A small image classifier, trained from scratch: 13900 steps.
Rows from block 8 of a small image classifier, named by matrix and row number. Rows with one number belong to one neuron. Each number is 128 + 24 x the weight over its row's rms, rounded and kept within 0 to 255. All counts start at 0.
After each neuron's rows are labels from the 100 images, of 14848, where the neuron reaches its highest value: "top examples" is what is common among them. Only what is clearly more common there than usual is listed. The data: telescope images of galaxies (Galaxy Zoo DECaLS).
# fc1: MLP up (model.blocks.8.mlp.fc1.weight, 768x128), inputs 0-127
# fc2: MLP down (model.blocks.8.mlp.fc2.weight, 128x768, transposed), outputs 0-127

fc1.4 [151 148 121 128  64 118 127 129 144 114 122 141 138  82 147 132 148 170 156 142 142 114 110 126 110 133 119 135 136 137 177 158  80 135 149 127 132 120 119 125  83 138 170 150 136 180 144 112 114 117 157 124 143 136 101 178  95 122 129 132 148 143 144 116 146 118  97 102 139 101  88 118 109 125 193 144 100 106 135 148 156  89 137 140 130 127 136 120 148  88 124 115 110 152 112 109 123 119  64  93 148  90 116 116 169 129 139 124 126 146 112  88 103 103  67 150  79 107 128 147 115 145 139 130 150 112 149 152]
fc2.4 [ 72 137 117 106 132 108 175  96 148 164 108 119  99 158 148 171 112 114 149 102  94 130 144 154 132 153 129 120 166 164 119 150 177 134 143 106 124 157 127 167 146 108 155 109 133 125 156 175 118 130 130  93 144 136  98 128 161 140 130 111 172  81 161 110 130 140 121 121  97 135 142  87 111  96 117 136 127 139  96 143 112 134 128  83 116 121 192 126 137  92 161 137 120 147 137 138 171  93 132 162 131 162 131  98 114 133 136 128 124 114 159 130 108 150 103  87 164  92 130  94 148 109 113 148 136 112 133 132]
top examples: roundness: cigar-shaped

fc1.664 [105 150  77 115 141 154 122 155  84 142 104 119  97 134 109 114  95 221 132 132 126 121 119 132 124 125 127 136 123 146 125 122 135 134 121 135  99 140 143 122  97 142 166 107 101 115 175  92 182 129 136 138 165 130 118 168  97 107 111 151 111 164 131 152 149 118 129  80 140 146 100 146 106 126 112 142 102 137 187 108  93 123 136 128 131 131 106 145 125 157 125  74 114 146 129 113 108 122 163 150 129 143 104 131 134 134 120  75 114  97 151 124 145 138 137 157 153 132 173 123 104 150  73 113 123 156 155 138]
fc2.664 [198 102 144 116 136 129 161  85 168 109 147 124 198 122 167 123 144 132  90 144 114 156 115 144  97 140 104 106 112 115 128 126 103 112 137 101 137 123 145  51 131 100 120 146 128 124  93 128  98 123 131 133 129 117 160 155 115 139 140 155 109 116 119 116 113 112 131 150 141 121 148 104  97 129 120 110 145 106  96 107 132 117 133 141 136 141 120 134 113 110  94 145 126 154 131 146 119 139  97  83 148 120  73  75 113 151 108  65 157 116 100 136 138  98 114 158 116  99 100 106  84 122 146 127 155  93 146 142]
top examples: shape: featured or disk; edge-on disk: no; spiral arms: yes

fc1.767 [197  98 109 123 161  95 132 102 120 137 113 115 170 129 137 136 136 144 145 134 135  85 115 128 125 135 163 159 181  99 149  99 117 169 102 146 102  83 115 124 133 130  96 144 129 144 170  74 146 114 139 136 111 122 120 146 113 100 153  85 150 129 149  99 122  96 107 136 149 111 121 110  72  72 116 145  98 125 133 115 167 134 118 131 158 143 158  96 146 139 148 138 133 124 133 118 132  98 123 113 135 125 111 116 171 111 166  88 115 119 132 144 101 115 120 178 145 130 139 139 131 159 140  94 181 157 110 138]
fc2.767 [ 49 135 111 112 150 122 166 121 114 149 132 126 108 148 189 156 124 115 153 128 118 126 121 136 130 111 130  85 145 148 148 147 139 114 143  94 141 173 138 144 150  95 160 121 132 130 138 173 113 138 127 129 122 155  99 127 169 130 125 116 166 107 161 104 133 157 116 115 100 170 154 122 102 132 105 109 126 149  95 130 101 155 132  82 134 122 155 155 127 103 161 124  92 150 153 115 130  82  92 143 149 163 136  74  84 117 139 132 143 122 140  93 116 131 106 116 135 102 122  64 130 103  88 105 149 114 126 132]
top examples: roundness: cigar-shaped

fc1.680 [179 128 130 137 107  78 132 126 139  90 104 140 135 125 121 129 126 118 104 125  94 122 102 125 128  59 109 136 115 126 136 120  78  74 134 165  85 143 128  95  88 155 161 130 119 117 115 111 153 140 111 131 126 114 134 159 166 149 163 149 167 163 133 155 128 150 124 136 109 121 123 148 147 109 133 110 136 106 165 154 162 115 140 186 105 119 143 110 119 109 127 143 102 106 145 106  92 137 123  98 103 133 101  78 167 104 126 155 112 143 118 129 133  89 115  97 130  83 126 136 121 129 140 145  99 172 179 153]
fc2.680 [ 96 161  81  74 112  93 189  91 111 128 107 106  85 108 142 153 119 120 191 130 130 150 136 177  97 108 114  93 142 136 140 111 112 129 114 132 135 139 123 137 115  85 136 142 118 111 138 153  69 162 132  90 143 116 114 133 183 130 120 126 184 129 133  94 125 135 128 119 142 113 137 125  89 124 125 152 138  56  98 134 119 141 127 107 148 114 168 125 153 103 101 118  97 144 116 138 155  94 130 131 141 136 143 126 119 137 110 128 139 131 120  96 101 132 138 106 177 145 144 110 131 106 101 160 122 124 116 145]
top examples: shape: featured or disk

fc1.363 [140 143 112 128 129  98 104  97 119 139 122 152 145 140 192 125 130 151 133 124 124 157  90 134 108 161 177 147 102 132 146 117 116 155 133 102 143 134 107 111 106 156 172 128 121 117  96 119 168 135 125 103 138 120 111 113 114 109 148 149 129 147 141 126 192  95  86 148 132 109 149 135 161 131 148  82 108 122 152 147 138  91 153 143 180 101 140 144 115  93 132 140 171 121 125  86 111 136 153 124 171 154 158 101 120 147 109 107 104  87 118 111  73 128 151  94 109 161 110 158 115 111 181 124 136 115 140 147]
fc2.363 [ 81 139 124  94 138 103 179  85 118 175 114 107  94 177 143 185 114 107 118  96 103 123 150 158  85 108 122 112 150 156 138 153 156 114 105  93 104 158 161 143 156 112 174 145 132 117 119 167  78 159 148 101 142 165 103 123 181 140 115 135 169 119 154 126 123 128 123 111  79 115 122 119 118  95 113 139 122 139  93 113 126 125 121 107 102 157 150 157 130 141 113 119  90 135 143 109 171  87 102 106 130 137 140 153 142 132 146 116 136 148 138 118 101 138  99 111 157 124 156 115 147 120 113 135 137 138 143 127]
top examples: roundness: cigar-shaped

fc1.342 [105 131 133 164 112 102 146 126 132 106 136 154 138 162 179 119 106 140 127 119 147 105 162 132 147 122 187 136 107 119 192 104 131 113 127 127 140 116 159 114  90 129 152 152  99 158 122 100 150 140 118 146 129 148 127 125 153 129 128 155 101 140 150  78 114 105 110 118 153  98 114 149 191  65 135 123  87 128 147 164 119 125 138 126  87 126 140 116 161 101  68 138 131 167 153 129 103 118 101 134 111 121 117  93 115 131 108  81 105 157 101 121 106 117 120 138 105 100 129 124  85 109 157  94 161 136 142 121]
fc2.342 [ 89 127 103  85 134 102 154 118  72 159  94 164 104  95 136 169 124 125 145 106  84 159 132 165 102 110 105 109 156 140 130 151 123 140 144 107 166 137  96 104 123 136 139 134 138 106 148 140 113 150 122 111 145 115 122 114 133  91 114  72 115  89 173 135 184 141 110 116 104 102 156  87 124 146 123  96 118 132 119 115 127 142 188 127 132 108 152  85 151 102 125 137  80  88 124 142 148 101 102 161 152 146  94 131 163 140 145 116 134 125 127 141  78 141 128 124 146 128 142 161 144 137 114 160 120 129 125 117]
top examples: edge-on disk: yes; roundness: cigar-shaped

fc1.421 [205 108  89 130 144  95 124  87 116 105 118 108  95 173 168 106 100 144 115 130 169 104 164 101 156 121 140 123 184 128 130 149  98 121 121 124 143 101 128 134  77 105 120 109 160 148 112 125 136 125 101 142 136 138  89 133 169 157 138 140 149 137 127 111 122 103 115 107  66 141 100 148 146 107 112 141 154 107 135 134 155 119 127 152 110 108 129 127 118 120 103  70 161 103 166 125 109 108 157 119 146 106  89 132 108 146 114 106 132 156 104 134 130 110 114 148 160  97  84 117 119 127 163 115 154 154 124 126]
fc2.421 [ 69 130 140 165 109 149 141 107 115 111 122 115 134 125 156 113  95 129 181 134 125  96 118 144  87 167 118 107 134 130 120 131 117 120 109 110 136 150 120  68 164 125 152 152 114 119 119 153 110 142 122  98 141 136 137 158 187 115 115 120 167 131 156 139 141 151 131 130 154 108 146 114  80 142 138 130  98 130 161 139 104 114 150 114 150 164 107 126 152  89 148 158 110 163 111 107 138 111 113 122 123 126 143  38 157 110 151 167 129 149  90 117  94 148 132  87 116 137 180 124 126 109 108 135 124 102 137 142]
top examples: roundness: round

fc1.335 [134  90 116 136  97  96  99 116 132 104  81  85 166 152 121 124 107 174 122 142 152 110 112 109  93 144 121 111 116 114 114 107 139 137 100 117 178 144 130  84 166 125 167 173 108 179 132 132 119 134 109 162 117 132 134 140  94  91 161 144 112 116  76 140 117 104 134 145 106 144 110 113  78 139 117 159 120 144 119 124 140 120 148 128 134 155 108 116 120 119 145 108 116 125 108 129 117  95 170 118 131 160 114  96 130 129 117 153 133 101 110 135 160 110  83 117  74 145 118 105  88 144 134 135 178 145 184 137]
fc2.335 [135 169 127 118 138 128 173 167  85 163 147 119 135  98 132 113 145 113 147 105 125 136  82 144 133 137 151  96 157 183 110 121 107 111 120 133 115 101 130  47 107 135 139 131 147 147 145 141 111 192 137 118 124 123  99  95 175 148 113 106 156 143 155 108 112 105 181 116 111 145 153 138 158 130 150 113  70 137 150 134 135 112 153 119 153 109 147 112 155 104 153 118 103 104 143 118 140 132 132 139 114 140 114 195 172  80 143 138 143 148 139 125 117 155 128 108 136 123 118 135 158 103 159 122 115 137 123 140]
top examples: spiral winding: tight

fc1.706 [207 125 139 116 114 113 154 143 134 122 124 108 137 135 142 144 128 116  75 121 123 107 142 104 107 147 142 149 193 102 151 116 117 144 101 173  98  26 148 110 136 135 102 121 136 114 136  89 136 103 133 137 103 123 160 148 113 129 105 119 141 115 138 145 147 123  95 126 123 124 127  88 109  94 149 157  96 144 160  95 143 132 107 169 134 129 137 110 169 123 159 101 130  96 116 130 131 111 129 154 129 111 123  76 164  99 120  90 103 124 117 142 119  89 124 150 144 127 101 114 144 146 142 129 165 130 111 143]
fc2.706 [ 49 148  98 115 135 116 186  72 110 152 104 129  91 133 185 148 125 118 166 120 123 122 131 174 122 117 119 116 142 137 131 122 173 168 143  80 133 176 133 154 136  90 143 135 124 123 130 156 101 143 108 102 122 149 124 150 193 126 102 134 166 104 167 105 143 140 120 118 126 121 120 122 118 108 116 125 119 128  88 136 127 120 145  86 128 116 169 128 123  93 134 132  95 170 133 111 161  94  89 120 148 168 134  92 132 129 126 135 135 124 134 117 104 132 101 116 123 107 141 101 143 118 104 108 124  90 134 132]
top examples: roundness: cigar-shaped

fc1.411 [141 114 138 155 147 110 143  96 160  94 121  99 131 132 137 142 100 147 172 137 107 149 144 152 112 119 135 132 127 171 139  98 108 119 143 106 133 167 103 155 158 151  96 160 121  79 113 168 167  90 144 128 158 146 122 101 160 101 125 144 161 125 137 118 170 115 127  80 122 108 136 112 127  92 157 106  95 147 113 151 128 106 118 174 125 166 123 179 130 125 145 146 140 133 144 115  87 103 122 114 154  91 142 128  94 117  98 130 133 119  95 148  95  99 138 133 107 119 152 162  80 141 166 107  89 125  99 163]
fc2.411 [148 172 140 135 117 120 154 155 116 174 126 158 155 105 128 166 126 141 134 128 124  86 114 189  71 141 167 129 148 164 103 156 124 106 117 136  64  91 128 114  62 141  96 137 118 137 126 140 118 173 122 115 145 134 127 111 112 118 114 136 160 116 132 133 136 112 145 145 147 134 126 134 110 115 132 149 129 120 128  97 181 119 119  88  94 159 118 119 151  75 129 151 112 136 124 102 108 114  97 136 123 131 121 112 146 128  97  89 130 111 156 114 175 136 141 184 140 118  95  90 147 143 142 103 116 106 115 160]
top examples: edge-on disk: no; bulge size: moderate

fc1.112 [169  86 114 127 140 105 109 130 139  81 131 173 123 144 117  94 121 121 152 128 138 179  93 132  88 104 116 117  76 130 121 147 130 107 140 139 154 110  97 100 132  92 172 148 122 168 119 164 115  92 128 148  89 134 125 173 140 120 150 129 181 166 158 163 128 155 142 116  94 112 132 155 153 139 149 144 121 125 146 169 147 138 119 138 116 141  94 137  95 176 141 113 120 122 137 107 109 128  96 135 137 139 154 146 169  97 120 105 104  89 118  91 144 185 100 117 139 128 136 114 139 117 121 112 158 144 125 159]
fc2.112 [113 138 111 121 127 128 173 166  92 155 112 128  97 133 139 119 156 100 113 111 111 100  89 121 142 126 161 128 185 164 151 112 176 145 135 111 112 106 155  75 104 123 152 139 132 132 148 125 105 124 105 149 154 139 113  96 203 101  96 114 112 101 136 115 170 113 177 128 115 121 115  84  94  71 104 135 146 111 102 142 122 136 152 110 107 145 182 114 111 109 113 116  93 131 146  90 128 112 143 113 110 120 128 107 126 134 114 151 194 117 102 126 113 137 136 149 135 111 123 126 153 147 102 141 126 142 132 154]
top examples: spiral arms: yes; bar: no; spiral winding: tight

fc1.420 [143 105 119 117 164 115 121  98 132 106  89 130 147 135 120 125  96 122 124 138 124  83 113 154 112 131 138 163 126 147 151 132 118 190 133 143 148 126 113 131 131 134 122 119 147 142 120 122 141 151 113 117 123 139 119 149 114 117 142 134 125 152 121 116 174 113 163 145 191 115 132 130 170 106 128 138 129  95 102 112 137 100 110 147 137 127 138 111 117  75 130 137 119 111 110 111 122 131  64 117 129 116 147 149 150 148 113 172 115 111 103 125 137 108 109 124 128 129  81 122 113 130 151 120 151 255 181 138]
fc2.420 [134 146 110 121 108 141 175 120 100 158 137 104 124 110 162 153 150  78 124 134 134 135 126 128 140 135  88 113 122 121 107 141 179 106 127 131 108 156 130 171 123  82 118 163 137 126  81 182 125 137 129 123 142 145 120 115 128 128 147 125 157 134 178 130  99 111  99 107  78 121 121 109 130 101 120 138 117 130 154 154 128 141 116  88 150 159 153 122 141 162 167 104 113 157 175 105 149 105 148 148 125 149 127  88 171  72 150 147 111 138 151 148 134 159 106 106 120 105 183 108 147 114  78 145 139 126  98 147]
top examples: roundness: in between

fc1.217 [108 144 134 120 120 130 127 105 133 117  96 174 159 153 183 105  92 143 147 123 138 157 118 154 149 155 170 175 136  91 172 131 122 133 138 111  91 133  87  96 106 136 129 141 157 109 118  88 170 120 153 111 157 128  88 113 137 146 139 146 136 127 130 136 118  83  92 152 142  79 122 146 160 106 143 138 106 125 168 107 144  88 122 153 153  89 125 115 112 129 133 118 141 121 118 119  71 135 107 110 154 142 130  77 105 122 114 129 147  94 110 137 115 129 148 134 111 164 103  68 162 151 147 141 104 124  99 127]
fc2.217 [ 93 128  98 115 131  97 177 127 125 161  88 129  86 147 149 161 110 130 159  88 144 123 125 184  80 113 125 105 149 152 133 124 163 143 100  84 127 163 130 150 160  95 134 129 141 111 124 174  84 130  97 113 119 160 109 127 188  97 113 123 180 125 141 122 165 173 118 145 112 131  99 101 122  92 127 163 127 119 106 117 123 136 144  92 130 152 159 150 168 115 145 112  98 144 128 131 168  92 119 112 110 149 124 132 130 131 111 118 127 137 146 122 107 132  72 137 179 120 121 146 130 134 111 136 132 147 126 135]
top examples: roundness: cigar-shaped

fc1.233 [177 147 146 118 110 119 116 125 167 122 161 176 146 109 144 126 159 184 121 119 129 166 121 118 113 119 141 136 179 176 158  77 104 164 112  91 116 103 120 127  99 142 163 120 157 147 138 104 153 145 111 140 122 134  91 140 127 129 121 146 146 111 139 143 109 144 139 100 106 115 119 133 159 117 149 136  87 131 133 138 107 132 148 132 137 120 111 122 115 102  84 106 127 105 107 139 121 123 109  88 130  98  83 122 146 153 139  80 114  96 100 132 137 124 138 149 141 153 112  91 113 160 104 197 189 163 114 140]
fc2.233 [ 93 136  94 100 106 105 166  69 108 148  84 137  92 172 141 140 106 150 136 118 114 124 135 169 106 125 104 116 158 154 132 141 168 127 124  96 125 143 103 153 138  99 145 138 123 120 155 139  95 134 151 106 148 154  86 127 196 109 128 124 166  96 147 126 140 145 112 121 114 119 120 120  85 108 117 137 117 110  89 128 142 113 153  85 107 121 161 126 142  66 133 117  88 167 128 120 155  95  95 135 152 169 131 131 102 142 143 127 146 125 123 125  75 135  98 119 144 104 129  97 155 125 100 108 114 154 106 143]
top examples: edge-on disk: no

fc1.297 [190 136 136  87 117  96 151 121 128 157 118 124 170 125 121 121 144 134 105 169 146 121 119 111 107 133 153 140 161 130 134 123  80 137 115 142 124 109 127 118  77 140 129 136 112 145 116 114 130 130 130 130  97  97 139 145 138 127 126 158 130  61 118 149 114 136 126 152 151  95 125 135  17  99 128 123 115 135 130  92 147 121 132 164 154 137 149  91 115 129 123 131 129 129 121 120 156 125 163 140 116 108 108 114 202  89 171  86  98 103 128 128 108 114 101 136 156 123 138 162 122 122 161 128 150 132 116 127]
fc2.297 [ 79 126 154 146 131 138 151 101 125 148 103 151 121 126 186 134 134 137 161 126  82 136 119 126 141 110 116 111 128 111 150 131 141 130 139  96 133 167 129 150 148  93 116 121 109  71 141 136 121 156 122 153 133 179 101 103 158 116 137 143 122 135 121  84 125 121 114 102 129 136 160 129 146 138 102 115 130  88 172 146 128 177 124  92 143 115 142 200 130 113 108 153  91 144 162 107 132  92 131 126 138 158 172 102  75 129 110 129 141 155 114  67 106 111 115  87 149  97 113 112 144 118  89 119 130 120 123 113]
top examples: roundness: cigar-shaped

fc1.55 [148 124 104 179 185 118 138  79 118 135 125 126 151 108 142 109  63  62 118 128 162 134 149 139 148 135 132 113 124 154 162 100 129 175 161 119 125 121 130 111 142 143 141 125 167  98 148 128 183 147 122 127 112 143 141 188 139 138 131 161 119 132 157 109 125 126 130 139 125 139 147 145 136 152 138 134 140 156 141 111 166 116 102 132 165 151 120 107 126 106 126 119 136 127 116 147 146 146 103 160 163 141 140 105 135 128 141 146 105 118  79 159 137 137 147 100 154 134  78 136 149 125 141 106 186 192 116 148]
fc2.55 [150 131 145 104 118 129 165 255 122 104 135 104 124 137 127 139 157 154 159 109 145 136 126 117 135  97 127 113 102 117  85 127 117  98  99 101 140 143 103 159 133 112 132 152 142 134 118 142  93 124 110 117 132 140 115  80 155 142 110 105 141 124 136 179 149 111 119 112 145 162 119  89 113 131 160 124  86 116 128 130  94 139 121 118 125 147 120 133 136 144 142  99 120 123 146 107 145 144 134 147 113 112 124 156 174 105 136 113 148 147 107 119 131 116 120 123 117 136 204 120 125 123 116 156 170  98  98 117]
top examples: roundness: in between

fc1.95 [ 98 164 119 141 136 137 124  90 139 122 111 101 137 112 134 154  91  74 137 134 155 143  89 166 123 143 165 115 119 142 138 121 116 137 121 122 123 116 111 111 125 130 132 142 152 130 122 125 145 155 112 139 119 135 170 175 147 143 111 164 160 164 132 128 143 150 150 137  71 116 148 140 101 150 146 113 120 121 118 102 128 114  95 131 135 158 139 115 138 106 155 120 119 148 140 158 100 134  51 114 165 121 140 118 125 176 120 177 122  94  78 111 141 120 146 138 137 147 133 152 132 112 115  95 162 216 174 136]
fc2.95 [140 112 142 123 135 108 164 240 125 115 149 117 132 146 146 135 151 159 130 103 145 144 136  79 156 109 130 148 129 123 101 133 155 107 119 147 152 146 118 157 127  87  87 122 113 121 125 116 104 107 112 120 144 128  99 110 109 125 112  89  99 128 130 157 124 107  84 102 141 147 116  81 178 134 122 127 125 113 155 149 109 138 120  93 149 148 165 128 144 172 149 127 112 109 126  99 160 154 162 150 131 125 117 125 149 112 138 129 138 170 130 141 101 121 107 100 123 124 139  90 139 138 134 140 122  43 123 111]
top examples: roundness: in between

fc1.498 [188  89 146 156 121 107 131 108 178  92  93  97 155  92 151  89 102 172 168 163 109 125 130 136 134 115 105 115 147 167 129 146  93 110 141 121 141 146 155 122 169 153  99 119 104 108 123 144 153 117 123 150 140 158 137 100 120  85 126 112 143 139 102 153 156 134 106  95 152 111 116 136 124  71  97 130 122 171 103 108 115 102 137 180 101 173 114 144 146 103 126 129 123 134 125 151  92 109 114 118 144 136 142 136  80 159 115 128 117 110  81 121 132  91 131 138  93 128 112 158 100 125 156 132 127 130 131 133]
fc2.498 [127 164  66 139 121 150 144 139 122 172 143 180 114 149 106 152 116 136 173 110  94 132 126 160  79 101 138 142 167 134 118 148 163 156 135 146  97 112  97 114 125 102 134  92 137 136 109 109 151 126 120 137 122 136 105 141 174 151  48 130 154 144 141 131 139 120 152  91 112 139 177 125 121 148 165 158 102 114 152  93 143 151 136  84 110 116 122 132 150 101 108 137  99 111 156 154 117 125  92 127 150 142 125 124 150 102 119  88 131 136 152 120 115 154  98 151 133 159 131  80 146 101 132 142 160 124 129 118]
top examples: edge-on disk: no; bulge size: moderate; spiral arms: no

fc1.416 [180 114 106 106 115 101 103 144  92 122 104 110 161 132 151 125  83 104 144 115 150 155 120 137 141  98 128 121 104 155 118 159 141 170 173 160 124 143  82 117 143 110 145  97 126 101 131 101 128 168 126 161 132 132 105 165 126 121 158 112 145 149 140 143 130 142 134 123  71 134 116 145 125 117 104 145 135 138 154 125 154 150 120 199 121 100 117 108 118 146 154 102 144  90 130 112 144 132 146 103 148 101 155 112 118 118 102 131 106  69 126 115 131 183 104 111 129 164 105 171  91 173 155  89 130 120 132 139]
fc2.416 [ 76 130 105  75 138 101 175 146 124 130 122 104 130 127 176 135 138  84 123 118 126 134 127 133 106 127 132 120 195 134 169 115 152 107 115 115 111 140  96 186 128 110 152 145 146 143 143 112 107 115 146 151 138 163 130 105 132 125  99  72 190  99 141 118 167 154 125 107 104 128 107 125 131 122 144  93 135 129 131 113 135 143 117 120 142 127 115 142 150  75 139 123  86 136 171 148 155 107  76 149 143 142 117 125 149 121 156 112 147 158 118 141 109 121  97 145 144  94 101 102 174 116 114 104 123 167 141 147]
top examples: spiral arms: yes; bulge size: small; spiral winding: tight

fc1.281 [113 133 109 123 122 153 111 105 121 137 140 145 127 105 145  93 111 107 126 129 119 115 104 119  99  91 113 142 136 157 118 111 161 168 166 121 150 116 106  98 142 184 193 154 113 118 148 125 150 144 166 142 111 147 104 163 113 117 127  98 175 127 131 162 137 142 122  83  99 117 158 128 175 134 144 102 118 130 143 112 154 100 128 137 170 132  99 103 129 103  88 152 123 112 157 109 171 102 148  82 147 167 108 114 140 139 144 159  90 121 122 117 106 108 112 154  89 120 111 167  94 110 180 137 155 149 111 139]
fc2.281 [ 80 137  90 126 104 118 164 136 137 125 110 125 119 142 166 164 122 101 115  96 123 120 129 182 131 126 110 117 146 160 117 166 173 135  94  88 133 147 146 160 138  86 125 147 144 134 143 143 106 116 117 101 129 161 106 117 172 124 136 118 159 105 137 126 102 168 105 135 159 126 113 138  82 113 123 135 129 132  78 147 106 107 152 118  95 125 183 149 138  90 150  97  97 140 114 137 135 104  72 119 116 152 121  88  83 136 131 124 171 110 161 122  97 148  98 115 136 119 146  83 136  89  97 139 131 118 123 153]
top examples: edge-on disk: yes; roundness: cigar-shaped

fc1.19 [153  68 102  98 142 105 105 118 140 104 148 131 135 135 134  98 156 163 137 120 138 126  61  89 175 179 137  89 119 138 102 107 139 159 122 137 113 126 140  98 121 122 160  97 124 147 145 132 122 109 102 114 129 175 117 158 160 148 113 108 125 156 107 125  88 111 168 105 154 148 108 149 120 160 149 139 134 139 179 135 169 122 148 165 121 127  95 116 109 137 108 137 137 144 155 120 117 137 170  96 131 166 119 114 156 129 140 131  95 127 136 124 163 146  99 106 118 125 176  90 151 114 133 117  97 179 137 106]
fc2.19 [118 194  90 154 103 109 153 215 105 114 121 104 150 139 120 130 143 139 151 127 136 145 123 159 116 126 137 138 142 160 150 135 113 108 126 116 122 152 141 159 126 131 131 185 124 108 103 162 101 150  94 159 146 115 120  91 112 121 121 140 146 122 167 132 168  96 135  79 104  93 122 153 114 114 113 118 109 116 149 126 139 147 109 109 158 118 151 139 109 121 126 132 109 134 118 100 143 135 112 130 135 134 127 143 132 116  89  96 139 139 106 147  86  81 143 131 116 107  77 129 134  77 159 111 193 110 104 159]
top examples: spiral arms: yes; spiral winding: tight; bar: no

fc1.72 [195 149 130 106 111 109 138 112 125 126 101 162 149 140 116 146 175 153 142 152 106 143 123 112 128 124 118 118 102 145 132 125  97  96 104 157 145 157 104 121 119 133 138 130 108 122 162 102 151 152 146 161 124 137 153 119 109 156 182 174 101 122 138 150 142  82 104 132  89 146 114 136 123 133 122 116 131 102 156 166 136 154 167 128 139 114 110 102 118 128 142 182 142 111 116 108 144 141 137 123 121 128 169 117 113 159 140 143 118  90 116 153 106 138 121 166 123 116 126  68 106 131 132 134 160 215 158 169]
fc2.72 [ 98 166  75 110 108 124 155 144 122 138  87 122  87 150 158 159 122 145 131  85 123 152 120 178 123 131 115 126 124 160 125 122 139 154 161  95 117 159 144 118 160 119 165 112 127 117 123 134 109 134 118 112 139 160  64 118 206 113 141 116 158 104 150 137 104 152 125  91  97 111 120 112 130 107 116 155 102 121  93 120 135 116 118  68 112 143 167 135 147 124 130 129  95 158 125 125 135  76 154 104 126 144 122 142 137 124 142 103 153 119 148 114 104 123  89 121 169 112 148 129 155  95 113 159 129 169 108 109]
top examples: roundness: in between

fc1.402 [130 140  90 156 133 119 160 134 122 139  68 126 116 124 140 130 100 162 124 120 146  93 115 121  97 171 111 106 143 146 149 135 124 143 125 126  95 124 143 107  77 128 168 151  94 130 154 114 163 152 145 141 146 146 148 191 118 132 108 104 124 149 125 152 119 114 142 106 137 142 136 166 170 148 122  80  85 135 164 152  93 141 120  89 101 142 104 159 125 142 163 112 106 117 156 103 128 124 177 113 108 148 119 174 111  87 149 101 109 109 111 149 148 115 100 145 154 117 110 113 110 127 151 134 139 199 118 120]
fc2.402 [181 119 114  95 124 123 143 158 150 126 161 165 184 134 111 144 191 111 129 140 120 158 111  96 136 127 135 140 119  86 115 138 137 161 156 132 150 155 127  84 111 102 140 136 147 136 103 151 113  90 117 154 110 117 131  78  98 148 152 152 118 158 138 119 146 126 131 130 160 140 138 143  85 140 145 159 149 104  99 123 161 139 127 180 158 120 114 121 119 106 137 151 131 167 116 135 131 158 107 111 116 108 100  91 140 130 103  84 136 143 149 139 121 108 133 133  92 131 171  91 142 135 169 103 132  58 137 145]
top examples: spiral winding: tight

fc1.532 [103 149 113 137 128 142 148 111 172 104 162 135 116 147  69 159 150 124 117 135 105 166 121 131 153 148 133 147 158 118 135 147 111 131 126 121 145 159  90 119 131 150  72 112 145 170 140 115 161 137 142 126 106 142 119 104 120 143 123 126 131 102 121 102 158 166 137 140 133 125 122 125 137 162 131 131 100 115 151 133 150  82 109 112 132 152 154 143 130 168 203 183 166 112 135 113 142 183  81 133 133 134 179 122 117 149 103 163 125  94  95 115  89 113 118 135  82 120 104 115  96 151 156 130 159 136 135 126]
fc2.532 [130 137 164 114 126 148  94 183 121  90 101 113 162 159 189  92 163 136 104 153 164 163 133 175 115 104 130 160 124 150 100  80 140 119 111 137 154  85 119 140 163 164 134 143 124 120 155 151 105 119 112 111 143 152  95 118 155 160 115 134 124 127 125 124 121 110 121 124 189 134 172 135 114  89 124 129 152 103 158 116 133 126 131  93 122 127 175 143  95 112 151 121 132 128 158 128 170 127 159 131  99 121 106  95 116 112 122  98 147 118 138 140 160 120 129 127  90 135 123 140  78 157  88 109 106 124 123 144]
top examples: roundness: in between

fc1.20 [167 134  91  85 128  42 119 109 127  86 154 129 151 125 192 131  94 127 134 132 116 120  95 141 146  83 126 162 145 155 141 132 116 101 110 130  90 127 118 125 133 122 133 141 125 134 136 103 116 130  91 161 107 122 153 130 187 136 128  93  97 119 116  87 138 128 122 117 116  97 117 108 188 117 158 137 140 125 144 120 151 170 123 147  96 109  82 135 145 157 118 154 110 156 148 130 136 137 145 139 107 129 138 110 111 151 111 108 102 147 136 111 113 131  94 128 138 134 176 131 118 132 152 138 173 143 133  70]
fc2.20 [ 64 125 103  99 101 123 186 144 145 154 120 106 114 150 157 110 111 121 165 122 105 172 144 146 122 165 114 107 167  91 108 108 160 145 141  83 136 116 131 135 165 112 152 100 118 124 147 144  88 135 136 125 124 152  92 120 131 134 123 156 147 110 157 121 147 139 109 154  94 114 121 115  67  93 123 108 109 104 111 123 116 106 170 106 104 130 190 160 141  65 135 136 118 127  94 117 113  89  93 138 122 163 129 104 111 128 128 126 167 108 106 115 151 142 130 139 135 128  85 110 119 132 117 115 113 148 107 149]
top examples: spiral arms: yes